Rows from block 4 of a small self-supervised audio encoder (BEST-RQ), named by matrix and row number. Rows with one number belong to one neuron. Each number is 200 + 20 x the weight over its row's rms, rounded and kept within 0 to 999. All counts start at 0.
After each neuron's rows are labels from the 100 clips, of 14976, where the neuron reaches its highest value: "strongest on" is what is common among them. Only what is clearly more common there than usual is listed. The data: single notes of musical instruments (NSynth). In brackets: how many of the 100, against the usual share in percent.
# fc1: MLP up (model.blocks.4.mlp.fc1.weight, 768x256), inputs 0-85
# fc2: MLP down (model.blocks.4.mlp.fc2.weight, 256x768, transposed), outputs 0-85

fc1.673,198,201,209,199,218,191,195,237,194,174,192,186,213,193,209,195,181,231,201,199,182,181,210,189,173,206,216,211,148,208,235,199,250,197,221,201,201,169,233,172,223,211,209,222,232,195,180,192,180,189,196,221,197,196,181,181,211,171,178,216,181,173,189,214,200,216,195,191,222,228,193,243,199,231,197,238,221,181,197,241,181,193,236,171,208,212
fc2.673,239,215,210,188,145,199,179,192,196,229,216,217,199,177,202,216,200,193,184,195,193,212,179,193,174,217,182,207,226,202,168,211,185,204,184,208,185,221,199,226,197,188,205,184,175,204,225,234,225,206,210,183,196,212,194,231,238,220,193,188,220,212,193,207,209,191,200,193,200,183,196,173,223,179,196,159,171,213,183,199,220,188,188,217,193,222
strongest on: octave 6 (40 vs 11.7); octave 7 (30 vs 7.9)

fc1.623,218,154,243,218,231,216,201,207,207,195,223,171,199,213,191,198,223,178,202,161,224,221,177,186,204,236,219,198,184,185,163,185,198,204,184,202,194,172,175,187,218,195,184,220,213,190,203,174,187,121,177,222,189,235,206,186,179,181,217,199,222,172,208,191,190,176,226,215,164,220,216,185,207,182,198,187,156,161,201,190,196,199,186,216,203,170
fc2.623,169,202,170,174,157,185,168,179,193,200,160,232,185,189,195,206,186,211,173,236,180,187,227,231,219,185,183,196,208,225,211,228,205,231,238,194,199,198,253,224,175,241,211,196,210,198,183,217,204,252,187,169,211,167,194,204,206,218,209,193,179,218,198,205,206,195,164,173,189,195,200,209,185,172,178,229,194,208,234,207,211,193,207,190,223,197
strongest on: mallet (45 vs 10.8)

fc1.108,217,216,162,186,227,193,196,208,193,182,183,244,197,173,173,209,187,223,208,180,212,189,180,225,171,189,176,210,185,202,204,182,167,184,228,198,192,166,165,161,211,171,218,185,188,177,215,200,197,187,195,175,203,178,207,193,173,193,189,193,192,212,221,193,194,201,220,178,192,175,200,196,205,182,198,167,221,212,215,189,182,181,172,181,186,164
fc2.108,180,182,212,229,174,190,212,230,242,221,153,188,199,174,235,199,196,197,210,204,172,202,223,190,241,192,185,180,224,197,192,195,230,217,215,197,194,220,232,191,197,225,174,162,202,215,179,213,207,206,199,210,206,196,168,183,213,192,212,220,180,219,184,206,202,212,204,219,203,225,216,182,186,190,222,206,176,147,197,228,165,182,225,214,227,226
strongest on: mallet (48 vs 10.8); octave 6 (41 vs 11.7); pitch class G# (36 vs 8.2)

fc1.688,167,178,187,180,198,223,194,183,188,197,183,197,163,194,186,166,199,190,187,199,200,203,180,218,183,216,214,165,201,198,193,206,173,165,205,211,167,179,188,213,189,214,241,179,194,210,193,199,187,214,179,198,208,202,186,212,167,196,194,169,196,174,179,218,219,226,196,223,221,185,179,179,220,198,226,194,222,208,179,208,203,201,191,201,199,188
fc2.688,198,240,204,234,201,194,208,197,180,182,200,176,174,194,192,178,198,219,160,220,155,201,209,201,205,161,182,205,164,216,208,201,198,234,213,222,176,172,205,181,211,226,211,217,168,151,200,200,195,199,187,194,187,167,225,203,202,216,260,187,178,221,193,224,177,190,218,234,197,167,211,188,198,185,217,168,191,204,215,177,217,174,168,207,202,221
strongest on: mallet (33 vs 10.8)

fc1.387,243,190,157,157,209,175,202,203,190,213,152,193,162,202,205,204,199,169,207,183,185,227,208,210,219,186,216,190,194,186,199,218,206,220,152,187,218,193,214,206,200,221,208,187,202,197,217,181,180,207,211,213,253,168,208,185,187,230,213,183,178,200,222,186,170,176,177,216,205,213,191,194,199,203,213,178,221,207,203,218,210,179,200,189,225,161
fc2.387,221,203,234,215,196,204,183,171,211,175,222,201,198,222,174,217,223,210,203,195,213,218,208,208,181,201,203,235,209,179,184,181,195,204,223,209,223,191,188,184,233,189,192,188,213,186,178,238,196,213,201,205,169,198,199,200,198,211,182,210,176,183,210,225,252,219,219,216,196,224,174,200,196,188,196,179,188,185,215,169,206,213,218,211,206,207
strongest on: organ (28 vs 11.8)

fc1.186,198,190,199,231,211,170,170,214,202,239,199,213,208,166,182,225,205,202,208,203,188,205,204,189,221,168,236,223,156,231,207,223,217,193,204,210,235,197,201,225,202,220,182,193,198,157,196,222,186,165,202,201,220,179,208,188,216,201,219,201,196,187,192,208,224,201,175,223,199,171,191,216,177,188,214,201,237,184,221,213,193,164,238,154,212,203
fc2.186,196,223,188,163,181,219,196,163,193,168,199,199,214,226,204,194,196,217,164,183,216,186,197,223,179,230,171,195,193,185,185,218,193,210,207,204,184,197,208,205,210,185,208,200,180,237,179,206,210,224,214,188,187,212,227,211,159,197,182,200,206,202,215,175,171,209,222,174,213,205,216,184,206,194,171,213,178,202,176,201,207,217,195,243,195,167
strongest on: mallet (27 vs 10.8)

fc1.463,191,179,195,203,183,204,237,217,212,191,183,183,173,207,203,196,166,218,191,190,224,196,226,197,205,163,211,179,212,167,215,202,160,187,205,238,204,209,174,237,181,215,186,190,184,211,163,174,211,200,215,215,200,224,168,195,212,187,214,220,210,188,196,207,209,175,174,226,203,193,173,194,165,177,207,198,208,204,171,210,151,221,183,234,199,192
fc2.463,180,195,227,201,190,205,166,212,223,178,210,214,214,213,179,218,177,179,180,190,237,166,179,187,191,204,182,226,187,214,225,195,200,179,175,187,216,188,200,176,222,207,224,226,217,222,204,226,196,206,159,181,197,186,211,174,172,228,216,171,186,211,207,184,205,215,192,195,218,204,228,211,222,202,218,189,189,176,228,190,213,180,196,165,225,195
strongest on: octave 7 (27 vs 7.9); pitch class F# (25 vs 7.7)

fc1.689,230,180,210,175,214,199,203,169,184,162,218,206,214,224,206,198,203,198,210,196,189,201,222,223,198,205,185,209,197,168,194,183,164,198,194,231,210,196,218,183,219,199,218,214,233,213,220,177,208,212,188,201,225,183,205,194,204,176,202,249,200,243,157,199,191,183,168,208,173,182,191,184,208,211,196,199,196,217,203,205,179,198,205,185,186,192
fc2.689,180,227,159,212,191,177,206,208,232,247,209,192,204,189,200,226,209,198,199,209,237,207,170,198,155,166,201,191,183,241,228,217,211,209,211,192,202,217,206,180,202,161,202,177,195,200,208,205,185,175,168,220,153,227,193,203,177,209,172,204,189,163,221,191,225,218,185,211,239,228,202,229,197,168,230,217,224,193,205,213,233,164,210,225,214,198
strongest on: pitch class A# (42 vs 8.7); octave 4 (39 vs 17.2)

fc1.609,206,222,209,215,219,194,223,177,158,158,220,207,200,200,229,140,179,181,194,207,200,174,196,200,213,181,141,201,206,200,189,175,202,212,217,192,150,212,191,193,203,185,210,180,166,164,243,207,236,195,187,168,206,235,190,193,216,186,197,251,185,208,151,171,161,203,209,221,193,171,189,171,185,191,195,192,216,156,190,184,179,182,228,192,211,213
fc2.609,185,204,218,177,174,201,157,168,221,224,181,197,218,173,196,234,195,217,224,191,194,186,198,204,194,195,214,191,182,166,211,238,166,183,182,206,257,213,196,228,183,221,167,185,197,207,185,181,167,226,167,222,203,205,212,203,178,226,228,207,213,191,244,229,210,214,196,190,232,227,245,210,207,199,203,194,157,213,200,203,184,218,202,223,198,201
strongest on: octave 7 (39 vs 7.9); pitch class F# (35 vs 7.7)

fc1.594,190,227,225,188,233,196,205,203,215,202,197,182,172,202,203,219,224,210,215,194,180,183,195,214,224,201,186,214,206,186,201,243,187,212,215,192,174,187,187,228,199,214,233,193,226,206,182,195,174,203,177,214,218,208,206,184,217,212,185,178,213,138,200,238,217,207,211,196,245,159,185,194,209,212,223,221,208,210,217,226,214,182,217,198,249,191
fc2.594,223,177,173,231,195,220,204,202,188,209,198,235,197,215,208,217,173,200,174,168,204,183,205,204,202,198,189,174,224,207,165,202,182,190,229,255,214,198,182,181,215,188,177,202,194,196,194,167,202,211,189,200,194,221,198,206,211,183,184,233,199,245,228,207,209,183,188,187,193,197,196,192,202,205,167,182,177,219,246,218,172,199,194,176,171,194
strongest on: mallet (35 vs 10.8); pitch class C (26 vs 9.1)

fc1.83,208,207,221,191,178,224,195,221,197,235,234,193,173,174,174,198,202,190,207,165,179,185,202,230,198,203,223,206,235,181,185,192,181,225,227,228,193,191,216,191,184,205,205,189,242,189,203,198,223,178,226,229,187,205,186,231,222,188,196,209,205,197,207,209,175,207,223,201,213,224,152,220,177,205,166,209,202,217,160,205,196,185,237,193,192,201
fc2.83,229,180,186,189,196,188,214,177,215,193,199,175,226,168,210,181,218,183,174,222,223,197,162,201,197,206,196,202,170,233,191,242,195,186,201,183,187,208,190,212,223,186,219,216,157,209,205,181,194,185,181,189,206,208,221,221,204,216,186,215,172,187,248,191,199,187,186,203,188,154,186,172,234,219,222,178,161,166,223,214,242,209,218,193,198,193
strongest on: octave 4 (63 vs 17.2); pitch class C# (28 vs 8.3)

fc1.499,195,173,217,240,182,213,193,188,213,182,221,163,199,187,223,184,202,216,230,197,214,212,206,191,172,223,239,220,168,224,206,233,190,195,202,188,213,196,205,228,190,167,193,224,242,184,188,211,222,239,221,196,187,217,165,191,232,193,177,175,216,167,209,194,181,191,211,221,192,201,184,230,184,195,233,183,198,186,222,191,175,185,205,231,207,229
fc2.499,200,238,189,172,211,195,186,172,211,226,190,215,222,167,183,193,202,190,176,223,188,174,202,186,202,191,207,229,218,170,184,219,214,202,209,199,135,218,211,213,212,203,199,173,172,230,228,183,179,192,199,162,200,200,216,248,171,195,218,179,238,233,213,190,184,161,206,186,206,194,241,181,199,199,166,172,180,220,159,209,214,211,212,196,210,166
strongest on: octave 6 (51 vs 11.7); pitch class C (36 vs 9.1); note: C6 (28 vs 1.2)

fc1.524,237,214,197,169,211,163,200,227,206,182,198,177,196,179,201,210,179,151,215,202,171,173,243,189,209,223,218,219,191,218,194,203,208,252,173,227,192,199,208,191,211,179,170,195,229,187,218,201,177,213,206,180,204,155,208,175,209,192,237,191,250,207,188,187,202,199,210,158,194,198,215,219,188,193,197,166,207,230,220,205,205,197,173,216,233,181
fc2.524,145,207,204,187,191,204,210,225,197,203,218,231,177,181,169,192,198,217,214,203,199,208,196,158,224,193,182,181,235,200,212,196,189,179,206,180,209,186,216,214,207,175,192,167,218,205,179,203,173,210,164,189,208,229,172,190,230,191,219,219,197,175,209,206,203,188,205,254,228,186,201,186,207,181,205,230,228,197,217,195,149,188,176,218,206,214
strongest on: organ (36 vs 11.8); octave 6 (35 vs 11.7); pitch class C (28 vs 9.1)

fc1.248,191,196,176,236,200,216,202,231,203,187,186,215,201,182,181,156,191,194,226,189,202,194,168,193,196,239,210,216,197,197,186,207,166,194,212,237,239,226,229,197,212,193,185,205,234,212,189,206,238,181,202,166,179,177,184,212,155,212,221,201,195,162,207,181,176,236,201,229,185,175,202,186,180,200,190,193,216,172,214,209,211,198,204,143,200,200
fc2.248,229,205,187,199,207,193,194,189,171,181,187,197,214,200,269,181,223,193,183,188,174,246,257,168,190,186,176,189,203,201,194,199,212,194,235,157,207,216,217,180,182,222,198,198,220,205,211,186,183,212,207,232,243,218,199,194,181,203,226,189,161,195,176,217,189,173,216,178,216,200,219,214,237,169,217,244,221,224,224,217,199,195,169,207,203,198
strongest on: octave 7 (36 vs 7.9); pitch class B (30 vs 8.6); mallet (28 vs 10.8)

fc1.668,210,217,176,201,224,191,215,211,191,225,201,194,202,190,201,188,195,206,204,169,197,155,195,195,220,207,194,159,199,203,212,197,216,194,196,196,172,187,232,205,209,211,206,190,209,220,231,181,176,158,198,199,214,171,190,175,186,233,209,194,170,167,180,225,184,190,203,233,168,224,212,226,200,208,187,179,210,194,183,213,214,193,198,190,220,182
fc2.668,195,193,214,210,175,235,204,195,193,195,241,198,187,192,209,228,224,178,205,226,176,189,208,186,216,203,198,229,206,205,180,212,177,255,184,197,180,215,179,217,214,190,188,188,208,156,182,191,197,219,207,208,199,212,199,204,224,177,215,197,230,225,192,157,232,198,213,199,188,165,202,195,198,167,223,233,184,225,183,196,169,214,187,216,199,215
strongest on: organ (38 vs 11.8); pitch class C# (35 vs 8.3); instrument family: mallet (27 vs 10.8)

fc1.270,197,163,177,185,204,196,190,216,179,246,214,232,195,193,203,190,206,211,206,194,192,201,191,205,200,216,195,219,215,175,181,149,170,197,199,181,195,179,198,203,208,188,213,202,211,208,169,209,163,178,192,203,174,219,195,223,225,192,162,230,186,185,198,221,190,178,189,183,190,179,227,245,179,163,200,203,208,168,234,239,161,187,214,198,225,157
fc2.270,166,206,204,219,204,193,233,158,243,147,177,182,188,215,202,237,186,201,177,198,229,195,211,216,208,168,201,199,187,219,208,233,218,187,189,220,220,217,233,193,186,204,176,161,218,225,186,205,217,231,213,211,205,196,205,190,190,182,205,173,188,210,207,168,194,195,192,166,262,215,195,161,227,205,195,206,182,196,185,190,223,213,180,176,210,193
strongest on: octave 7 (36 vs 7.9); mallet (30 vs 10.8)

fc1.98,180,197,180,207,163,167,172,186,238,178,164,177,193,172,166,225,207,173,186,216,206,199,213,189,193,198,195,213,204,171,207,186,228,189,217,176,202,223,201,185,218,177,207,199,184,218,189,213,197,196,202,170,215,206,218,189,205,173,196,154,181,207,211,200,172,192,185,210,210,194,200,233,196,235,229,184,192,185,181,179,190,235,187,200,208,196
fc2.98,209,210,183,180,207,234,227,222,167,212,251,205,207,218,217,199,172,240,204,159,218,206,181,226,199,213,197,181,198,233,170,216,158,208,215,194,199,205,237,235,202,212,173,227,248,179,200,192,206,206,233,231,187,202,175,199,180,205,190,203,202,203,197,177,209,178,197,225,201,190,187,178,186,185,208,204,227,195,177,232,218,173,214,198,253,203
strongest on: octave 7 (27 vs 7.9)

fc1.636,186,233,237,175,175,200,161,240,217,181,220,208,169,194,190,185,215,219,196,211,165,171,203,219,202,216,208,180,166,156,216,193,190,206,233,212,226,232,224,211,226,210,216,205,222,190,237,195,204,218,182,206,209,236,176,220,216,191,214,182,209,190,174,192,186,195,238,175,202,177,221,208,207,211,200,183,202,186,229,163,192,184,203,178,221,196
fc2.636,186,224,205,199,211,190,203,197,190,198,191,245,181,191,203,205,183,177,211,216,206,230,152,184,179,167,171,220,229,238,158,218,184,227,198,201,190,191,188,176,217,169,199,199,174,200,181,212,177,161,247,169,229,202,202,169,190,221,173,232,174,210,234,167,207,201,181,225,196,214,186,222,197,186,237,179,163,187,177,204,178,218,234,220,192,214
strongest on: octave 4 (37 vs 17.2); guitar (33 vs 13.1)

fc1.372,206,172,180,198,183,227,194,249,218,215,196,192,169,213,172,224,191,212,218,186,187,199,215,196,193,193,231,214,207,202,205,217,191,230,216,220,188,213,223,183,166,241,188,211,214,178,205,199,199,229,210,179,188,190,170,220,187,182,219,195,171,172,177,195,187,189,231,211,220,181,190,190,186,202,222,172,166,199,219,221,207,240,169,192,242,175
fc2.372,205,234,230,203,215,207,211,185,177,195,216,218,202,211,212,169,183,231,180,174,192,169,195,199,217,217,184,166,210,191,181,203,217,227,218,200,211,207,179,186,191,197,196,202,185,210,210,185,198,202,213,206,196,208,203,185,164,248,212,171,201,215,208,212,192,227,197,192,157,225,228,193,214,214,202,218,218,163,185,185,198,172,213,219,199,166
strongest on: pitch class D# (62 vs 8.3); note: D#4 (32 vs 1.5)

fc1.280,220,198,186,224,177,217,206,210,219,219,212,231,158,224,177,214,200,202,187,179,213,198,205,227,218,220,174,228,178,185,219,170,190,208,197,184,205,202,207,221,206,203,203,215,170,173,190,215,191,223,191,176,204,181,205,217,189,190,216,168,219,194,227,205,180,181,238,228,224,177,223,154,168,195,215,164,204,181,200,184,194,156,216,206,212,174
fc2.280,200,182,213,165,209,182,216,198,175,190,195,184,227,203,240,203,189,202,221,201,223,218,212,194,203,205,205,197,215,177,228,213,228,190,180,208,184,200,206,207,199,224,160,199,244,211,180,198,196,174,194,195,171,209,178,172,208,211,210,199,187,189,174,179,197,236,176,209,168,239,193,228,215,203,207,180,190,212,218,180,232,237,200,185,190,189
strongest on: octave 4 (69 vs 17.2); mallet (27 vs 10.8)

fc1.306,218,194,193,204,148,184,168,207,216,201,207,161,181,196,195,195,196,193,149,175,221,187,187,212,178,233,196,191,190,209,194,168,209,209,215,194,199,192,196,192,188,182,216,176,218,206,163,204,192,212,202,149,183,196,191,207,181,126,203,209,181,213,206,179,194,173,217,221,172,217,206,203,195,172,213,190,170,162,232,175,203,211,203,243,239,208
fc2.306,168,197,206,197,185,209,220,187,176,188,212,213,205,182,197,208,211,195,254,223,170,159,189,161,218,191,216,233,214,215,184,195,156,168,208,215,196,202,237,202,204,208,180,224,211,188,205,161,244,202,204,216,190,196,191,175,179,198,203,163,215,157,201,221,206,208,216,185,214,210,175,195,230,223,212,203,212,201,158,229,235,194,202,201,204,192
strongest on: octave 4 (62 vs 17.2); electronic (61 vs 36.4); keyboard (40 vs 15.5); note: A#4 (25 vs 1.4)

fc1.433,183,209,172,187,202,196,235,220,218,191,185,187,206,228,207,174,210,240,208,216,235,215,198,193,182,181,192,205,213,224,218,205,155,228,196,196,201,209,199,206,159,194,204,172,230,187,211,183,218,181,202,222,201,214,194,191,169,189,208,201,187,174,202,208,161,173,178,233,218,214,162,182,198,184,193,189,183,199,213,207,196,234,180,210,189,194
fc2.433,182,186,241,227,206,214,208,208,208,205,222,168,181,173,211,172,196,157,177,229,200,193,198,233,204,233,187,197,172,177,172,220,236,227,194,214,159,226,212,200,204,231,200,222,160,198,211,204,204,179,190,170,206,177,197,222,182,228,214,189,184,213,214,189,232,212,190,182,191,189,233,186,212,204,185,234,214,203,183,191,236,196,183,183,217,201
strongest on: octave 4 (40 vs 17.2)

fc1.344,185,222,173,183,214,190,201,229,214,222,211,202,176,208,154,191,156,227,169,206,162,203,183,204,172,190,188,215,204,184,197,179,204,204,213,216,212,193,221,179,230,216,201,244,208,247,174,210,210,195,196,200,159,206,188,208,187,203,187,227,202,212,182,187,201,211,196,190,229,201,178,184,219,210,212,192,214,206,226,197,183,206,186,178,187,183
fc2.344,244,187,225,220,195,199,222,162,179,164,215,217,193,192,219,208,239,168,198,170,217,205,204,213,207,214,210,188,180,227,174,190,207,199,197,180,203,177,154,212,174,160,185,148,179,169,228,197,188,216,212,189,227,200,225,194,219,215,229,188,224,193,197,218,194,225,196,186,175,195,210,179,208,186,197,194,210,189,180,212,206,199,211,219,226,228
strongest on: pitch class A# (40 vs 8.7); octave 6 (36 vs 11.7); organ (30 vs 11.8); octave 7 (26 vs 7.9)

fc1.418,184,166,189,214,184,193,197,203,170,172,197,198,216,166,189,202,183,201,157,188,213,204,209,232,183,232,208,225,229,196,181,200,184,234,200,214,192,188,180,214,183,198,183,185,192,188,228,194,205,207,186,198,228,183,189,196,208,201,167,193,200,180,240,206,195,202,184,183,165,194,204,222,175,182,185,223,201,199,187,199,203,201,204,209,184,225
fc2.418,217,223,213,175,203,170,184,214,199,203,184,221,199,204,185,219,198,194,207,173,229,232,198,188,230,196,181,175,197,197,217,159,199,169,203,197,259,209,225,203,218,211,228,191,199,175,149,194,236,181,206,203,180,176,216,215,209,188,192,220,243,225,202,204,191,191,210,224,196,199,162,190,216,186,184,181,223,178,238,207,180,202,194,182,212,207
strongest on: octave 4 (54 vs 17.2); pitch class D (38 vs 8.4); note: D4 (34 vs 1.5)

fc1.236,197,153,202,217,202,183,204,175,245,201,197,177,235,182,196,204,167,186,230,201,201,172,217,168,173,192,196,184,169,185,203,230,198,223,179,191,179,209,203,214,213,231,217,204,183,178,193,222,223,199,178,242,203,205,192,218,183,178,207,192,193,227,186,172,238,232,205,189,183,170,208,182,209,213,170,207,207,195,158,200,211,193,188,181,221,205
fc2.236,185,195,206,194,209,218,165,201,194,197,169,175,209,237,159,199,203,224,208,198,182,204,190,235,218,196,236,219,162,185,166,197,217,167,164,178,195,176,203,217,218,172,187,195,175,243,242,191,240,213,247,230,194,202,192,200,180,165,202,204,187,186,231,201,159,184,196,179,190,177,228,202,167,215,207,216,195,205,231,200,176,227,211,197,187,209
strongest on: octave 6 (46 vs 11.7); octave 5 (36 vs 16.2); pitch class A# (34 vs 8.7); note: A#6 (28 vs 0.8)

fc1.697,171,187,204,197,185,197,214,213,237,164,175,218,178,199,196,178,153,180,140,200,159,174,184,180,206,191,188,213,209,213,200,189,195,207,209,221,200,196,179,214,189,204,178,201,216,215,239,187,194,196,188,193,245,211,160,179,184,201,203,223,231,202,203,195,175,167,193,201,214,181,198,205,233,203,199,194,227,193,186,216,174,197,189,207,207,173
fc2.697,275,230,216,194,209,183,195,201,194,221,167,210,210,180,216,200,222,178,251,174,199,178,184,193,197,209,251,221,231,220,192,227,190,162,198,214,196,226,172,157,222,175,177,215,190,186,201,180,211,154,203,207,195,198,231,178,192,188,217,179,205,229,216,184,196,244,233,196,171,181,230,222,216,216,225,201,210,190,187,193,181,194,211,177,180,213
strongest on: pitch class A# (36 vs 8.7); mallet (30 vs 10.8)

fc1.677,193,216,197,206,217,179,206,240,175,217,215,170,210,220,182,169,189,197,167,198,195,170,215,164,205,220,196,218,166,228,209,207,201,206,204,215,178,186,198,194,230,187,227,208,227,216,210,198,203,195,199,215,197,168,218,211,197,183,206,242,215,204,234,195,179,197,192,208,192,196,184,216,196,182,198,164,240,205,204,189,190,183,171,179,163,212
fc2.677,196,174,200,232,191,234,204,172,246,175,213,219,219,198,234,204,233,216,205,208,187,222,182,205,213,200,199,204,224,209,177,208,189,228,208,203,233,202,210,202,213,216,193,180,194,150,192,205,202,203,198,214,227,221,217,197,192,225,190,195,191,231,170,187,215,202,232,182,205,198,206,161,212,206,230,235,167,165,189,202,199,204,206,204,237,176
strongest on: organ (35 vs 11.8)

fc1.672,181,175,201,207,149,211,187,205,194,181,201,200,229,206,160,183,207,204,205,236,167,216,180,218,211,227,222,209,235,193,195,211,200,223,227,205,203,185,179,224,194,189,211,202,209,196,172,209,234,192,203,238,189,209,168,237,186,179,162,232,194,200,197,158,228,200,205,187,226,193,193,165,209,196,170,200,184,199,158,222,236,164,190,208,203,177
fc2.672,201,218,174,210,186,209,222,195,196,197,201,215,166,212,231,199,193,180,233,174,247,180,188,218,185,205,191,228,221,231,176,170,187,199,197,184,231,186,198,169,194,213,205,217,211,199,203,203,163,180,210,212,198,208,251,191,177,202,183,152,185,153,181,189,223,210,186,219,193,197,223,209,178,200,185,190,194,185,231,178,178,213,213,177,203,217
strongest on: octave 7 (39 vs 7.9); pitch class D# (33 vs 8.3); mallet (29 vs 10.8)

fc1.385,227,179,208,229,167,172,191,199,213,243,193,185,169,219,184,201,201,197,211,200,216,215,158,200,210,182,192,214,243,189,217,203,182,216,176,210,185,185,187,215,249,214,194,237,236,201,179,201,191,201,248,207,176,194,200,170,181,193,179,192,207,198,178,242,197,177,175,190,234,202,203,183,190,201,196,177,205,209,187,206,216,197,177,207,192,204
fc2.385,198,233,218,215,234,195,185,183,188,192,213,169,213,209,175,167,188,210,192,181,120,194,195,191,173,199,202,223,204,175,224,214,176,228,213,205,243,189,201,161,208,166,184,205,233,221,206,209,180,170,214,201,212,200,211,206,192,158,195,172,219,185,215,212,210,205,215,219,184,213,184,202,223,159,201,207,199,203,199,193,202,197,197,198,198,223
strongest on: octave 3 (61 vs 17); pitch class A (38 vs 8.7); note: A3 (33 vs 1.6)

fc1.117,182,185,177,197,215,188,188,202,194,182,208,210,178,175,189,190,205,164,185,181,188,204,213,208,240,198,180,172,157,195,204,203,171,209,164,203,191,176,172,197,174,201,230,190,179,210,202,202,196,210,202,172,204,210,181,174,202,213,202,190,218,171,201,216,196,194,206,154,235,217,219,184,193,171,224,168,140,205,177,197,210,194,222,213,231,209
fc2.117,226,227,214,228,194,213,232,178,215,240,212,221,214,227,216,207,194,234,244,190,240,202,199,171,200,183,185,222,223,210,199,207,215,195,203,170,208,220,189,203,222,212,191,237,193,189,211,198,190,194,182,185,216,207,200,176,192,204,214,193,193,217,200,222,195,210,188,240,180,182,183,193,176,199,188,212,255,213,233,192,198,191,146,210,184,208
strongest on: octave 4 (38 vs 17.2)

fc1.358,236,195,225,225,176,179,192,204,228,173,230,185,194,226,192,190,177,181,180,193,217,196,197,210,209,194,178,171,196,147,214,177,184,203,187,182,206,171,195,194,197,207,194,157,218,198,184,214,208,184,208,201,213,175,199,198,194,222,206,166,183,182,191,181,175,166,165,198,223,190,165,207,227,189,197,220,203,201,218,219,197,198,185,183,182,189
fc2.358,180,222,199,183,172,210,208,198,153,205,198,224,207,208,202,191,220,174,195,231,165,193,201,213,203,222,200,169,217,194,182,220,181,160,155,194,199,179,231,191,218,210,212,205,182,174,208,218,190,193,227,208,215,206,179,211,235,146,218,201,196,210,210,204,184,168,225,197,175,178,176,217,192,223,201,226,155,223,210,207,218,220,211,144,139,208
strongest on: mallet (36 vs 10.8)

fc1.669,178,180,212,200,192,196,209,192,200,186,199,198,220,197,198,164,220,195,208,208,203,204,235,199,188,184,186,153,173,209,222,224,201,221,195,197,241,207,198,199,195,159,179,216,174,231,213,189,219,176,220,227,197,178,217,221,225,190,213,198,190,203,191,218,167,185,216,215,204,228,173,215,163,198,212,201,215,210,169,190,165,214,197,186,187,172
fc2.669,196,197,202,179,204,198,177,227,196,226,181,177,217,182,189,213,191,202,178,188,195,216,187,210,205,222,226,233,225,165,177,170,199,211,188,199,165,172,220,205,204,213,216,181,222,162,204,214,196,212,203,180,211,218,224,212,182,228,188,200,216,172,193,184,244,221,191,175,180,163,201,215,248,199,182,203,156,174,226,184,252,217,213,205,202,221
strongest on: pitch class D# (36 vs 8.3); organ (34 vs 11.8)

fc1.631,217,197,211,205,226,197,176,213,199,170,224,219,205,218,159,191,201,206,199,182,197,194,201,224,208,181,197,193,197,216,211,222,201,212,242,190,220,194,197,223,204,196,183,170,148,179,192,171,175,222,162,247,218,199,199,190,213,205,185,198,194,212,213,190,187,235,143,185,244,199,226,190,220,186,181,210,219,211,215,200,224,214,222,180,208,234
fc2.631,176,201,185,206,197,185,215,187,190,197,230,201,226,190,154,201,190,228,196,211,178,196,207,226,204,226,185,232,202,189,222,191,197,212,218,206,196,200,204,218,186,217,212,207,197,186,192,191,226,215,204,203,160,212,181,215,192,196,205,175,177,185,159,215,187,207,240,219,193,227,183,190,192,230,213,219,173,171,161,175,217,215,221,213,206,152
strongest on: octave 6 (95 vs 11.7); pitch class E (53 vs 8.2); note: E6 (50 vs 0.9); keyboard (38 vs 15.5)

fc1.704,199,191,197,179,200,214,239,193,200,184,216,183,187,214,187,209,191,177,192,181,160,213,191,157,214,167,216,232,169,178,188,216,189,206,214,207,184,193,187,231,217,190,175,228,200,177,200,218,192,184,190,226,237,230,201,192,172,179,189,191,185,210,226,187,197,209,194,233,198,209,175,213,212,183,193,199,164,206,238,206,230,168,184,168,189,216
fc2.704,196,208,202,218,199,194,215,177,180,204,170,210,195,192,207,203,236,214,183,201,237,188,199,248,163,235,190,162,240,225,194,189,212,193,184,196,206,198,170,154,167,187,202,166,213,210,210,194,175,202,207,182,190,169,199,177,198,193,203,188,202,178,184,211,198,198,205,164,200,187,248,206,172,179,215,191,227,190,193,202,184,216,235,233,196,178
strongest on: octave 3 (52 vs 17)

fc1.346,164,204,188,209,208,182,186,167,205,207,214,209,192,193,219,170,207,199,194,218,184,175,220,241,161,232,194,165,189,212,222,183,201,215,203,193,236,134,185,217,201,172,219,181,210,195,193,209,187,205,223,180,214,188,216,161,220,213,195,229,205,196,179,196,205,196,157,230,220,201,181,201,192,191,193,215,219,188,210,195,176,205,210,188,217,200
fc2.346,231,216,195,172,183,215,223,213,190,178,202,207,207,226,155,231,184,174,194,196,224,218,179,205,234,189,171,232,205,187,173,204,210,210,195,217,156,242,241,193,209,203,211,205,196,199,204,189,208,153,195,216,179,195,197,225,201,191,201,159,192,195,225,181,213,191,216,196,180,191,202,193,217,202,188,204,166,217,206,190,223,210,156,209,189,214
strongest on: pitch class D# (25 vs 8.3)

fc1.747,234,190,193,202,194,193,198,254,194,197,210,203,162,188,170,204,193,189,190,175,175,238,198,200,126,179,198,188,203,211,233,203,215,159,205,195,195,230,205,207,182,232,188,202,182,198,217,181,208,187,192,175,216,206,195,244,186,221,212,211,203,218,221,154,213,170,215,200,208,193,157,195,192,191,228,175,214,180,198,193,218,218,195,209,208,171
fc2.747,164,221,183,228,213,259,202,196,219,170,193,216,249,193,196,190,236,209,210,225,194,177,205,203,232,210,195,212,189,177,208,203,208,218,192,185,192,190,176,163,193,194,218,204,168,226,208,189,184,226,184,197,204,201,189,159,185,206,178,194,215,194,184,215,206,245,212,192,165,223,218,194,214,214,177,210,185,181,238,211,196,180,213,211,174,185
strongest on: octave 7 (32 vs 7.9)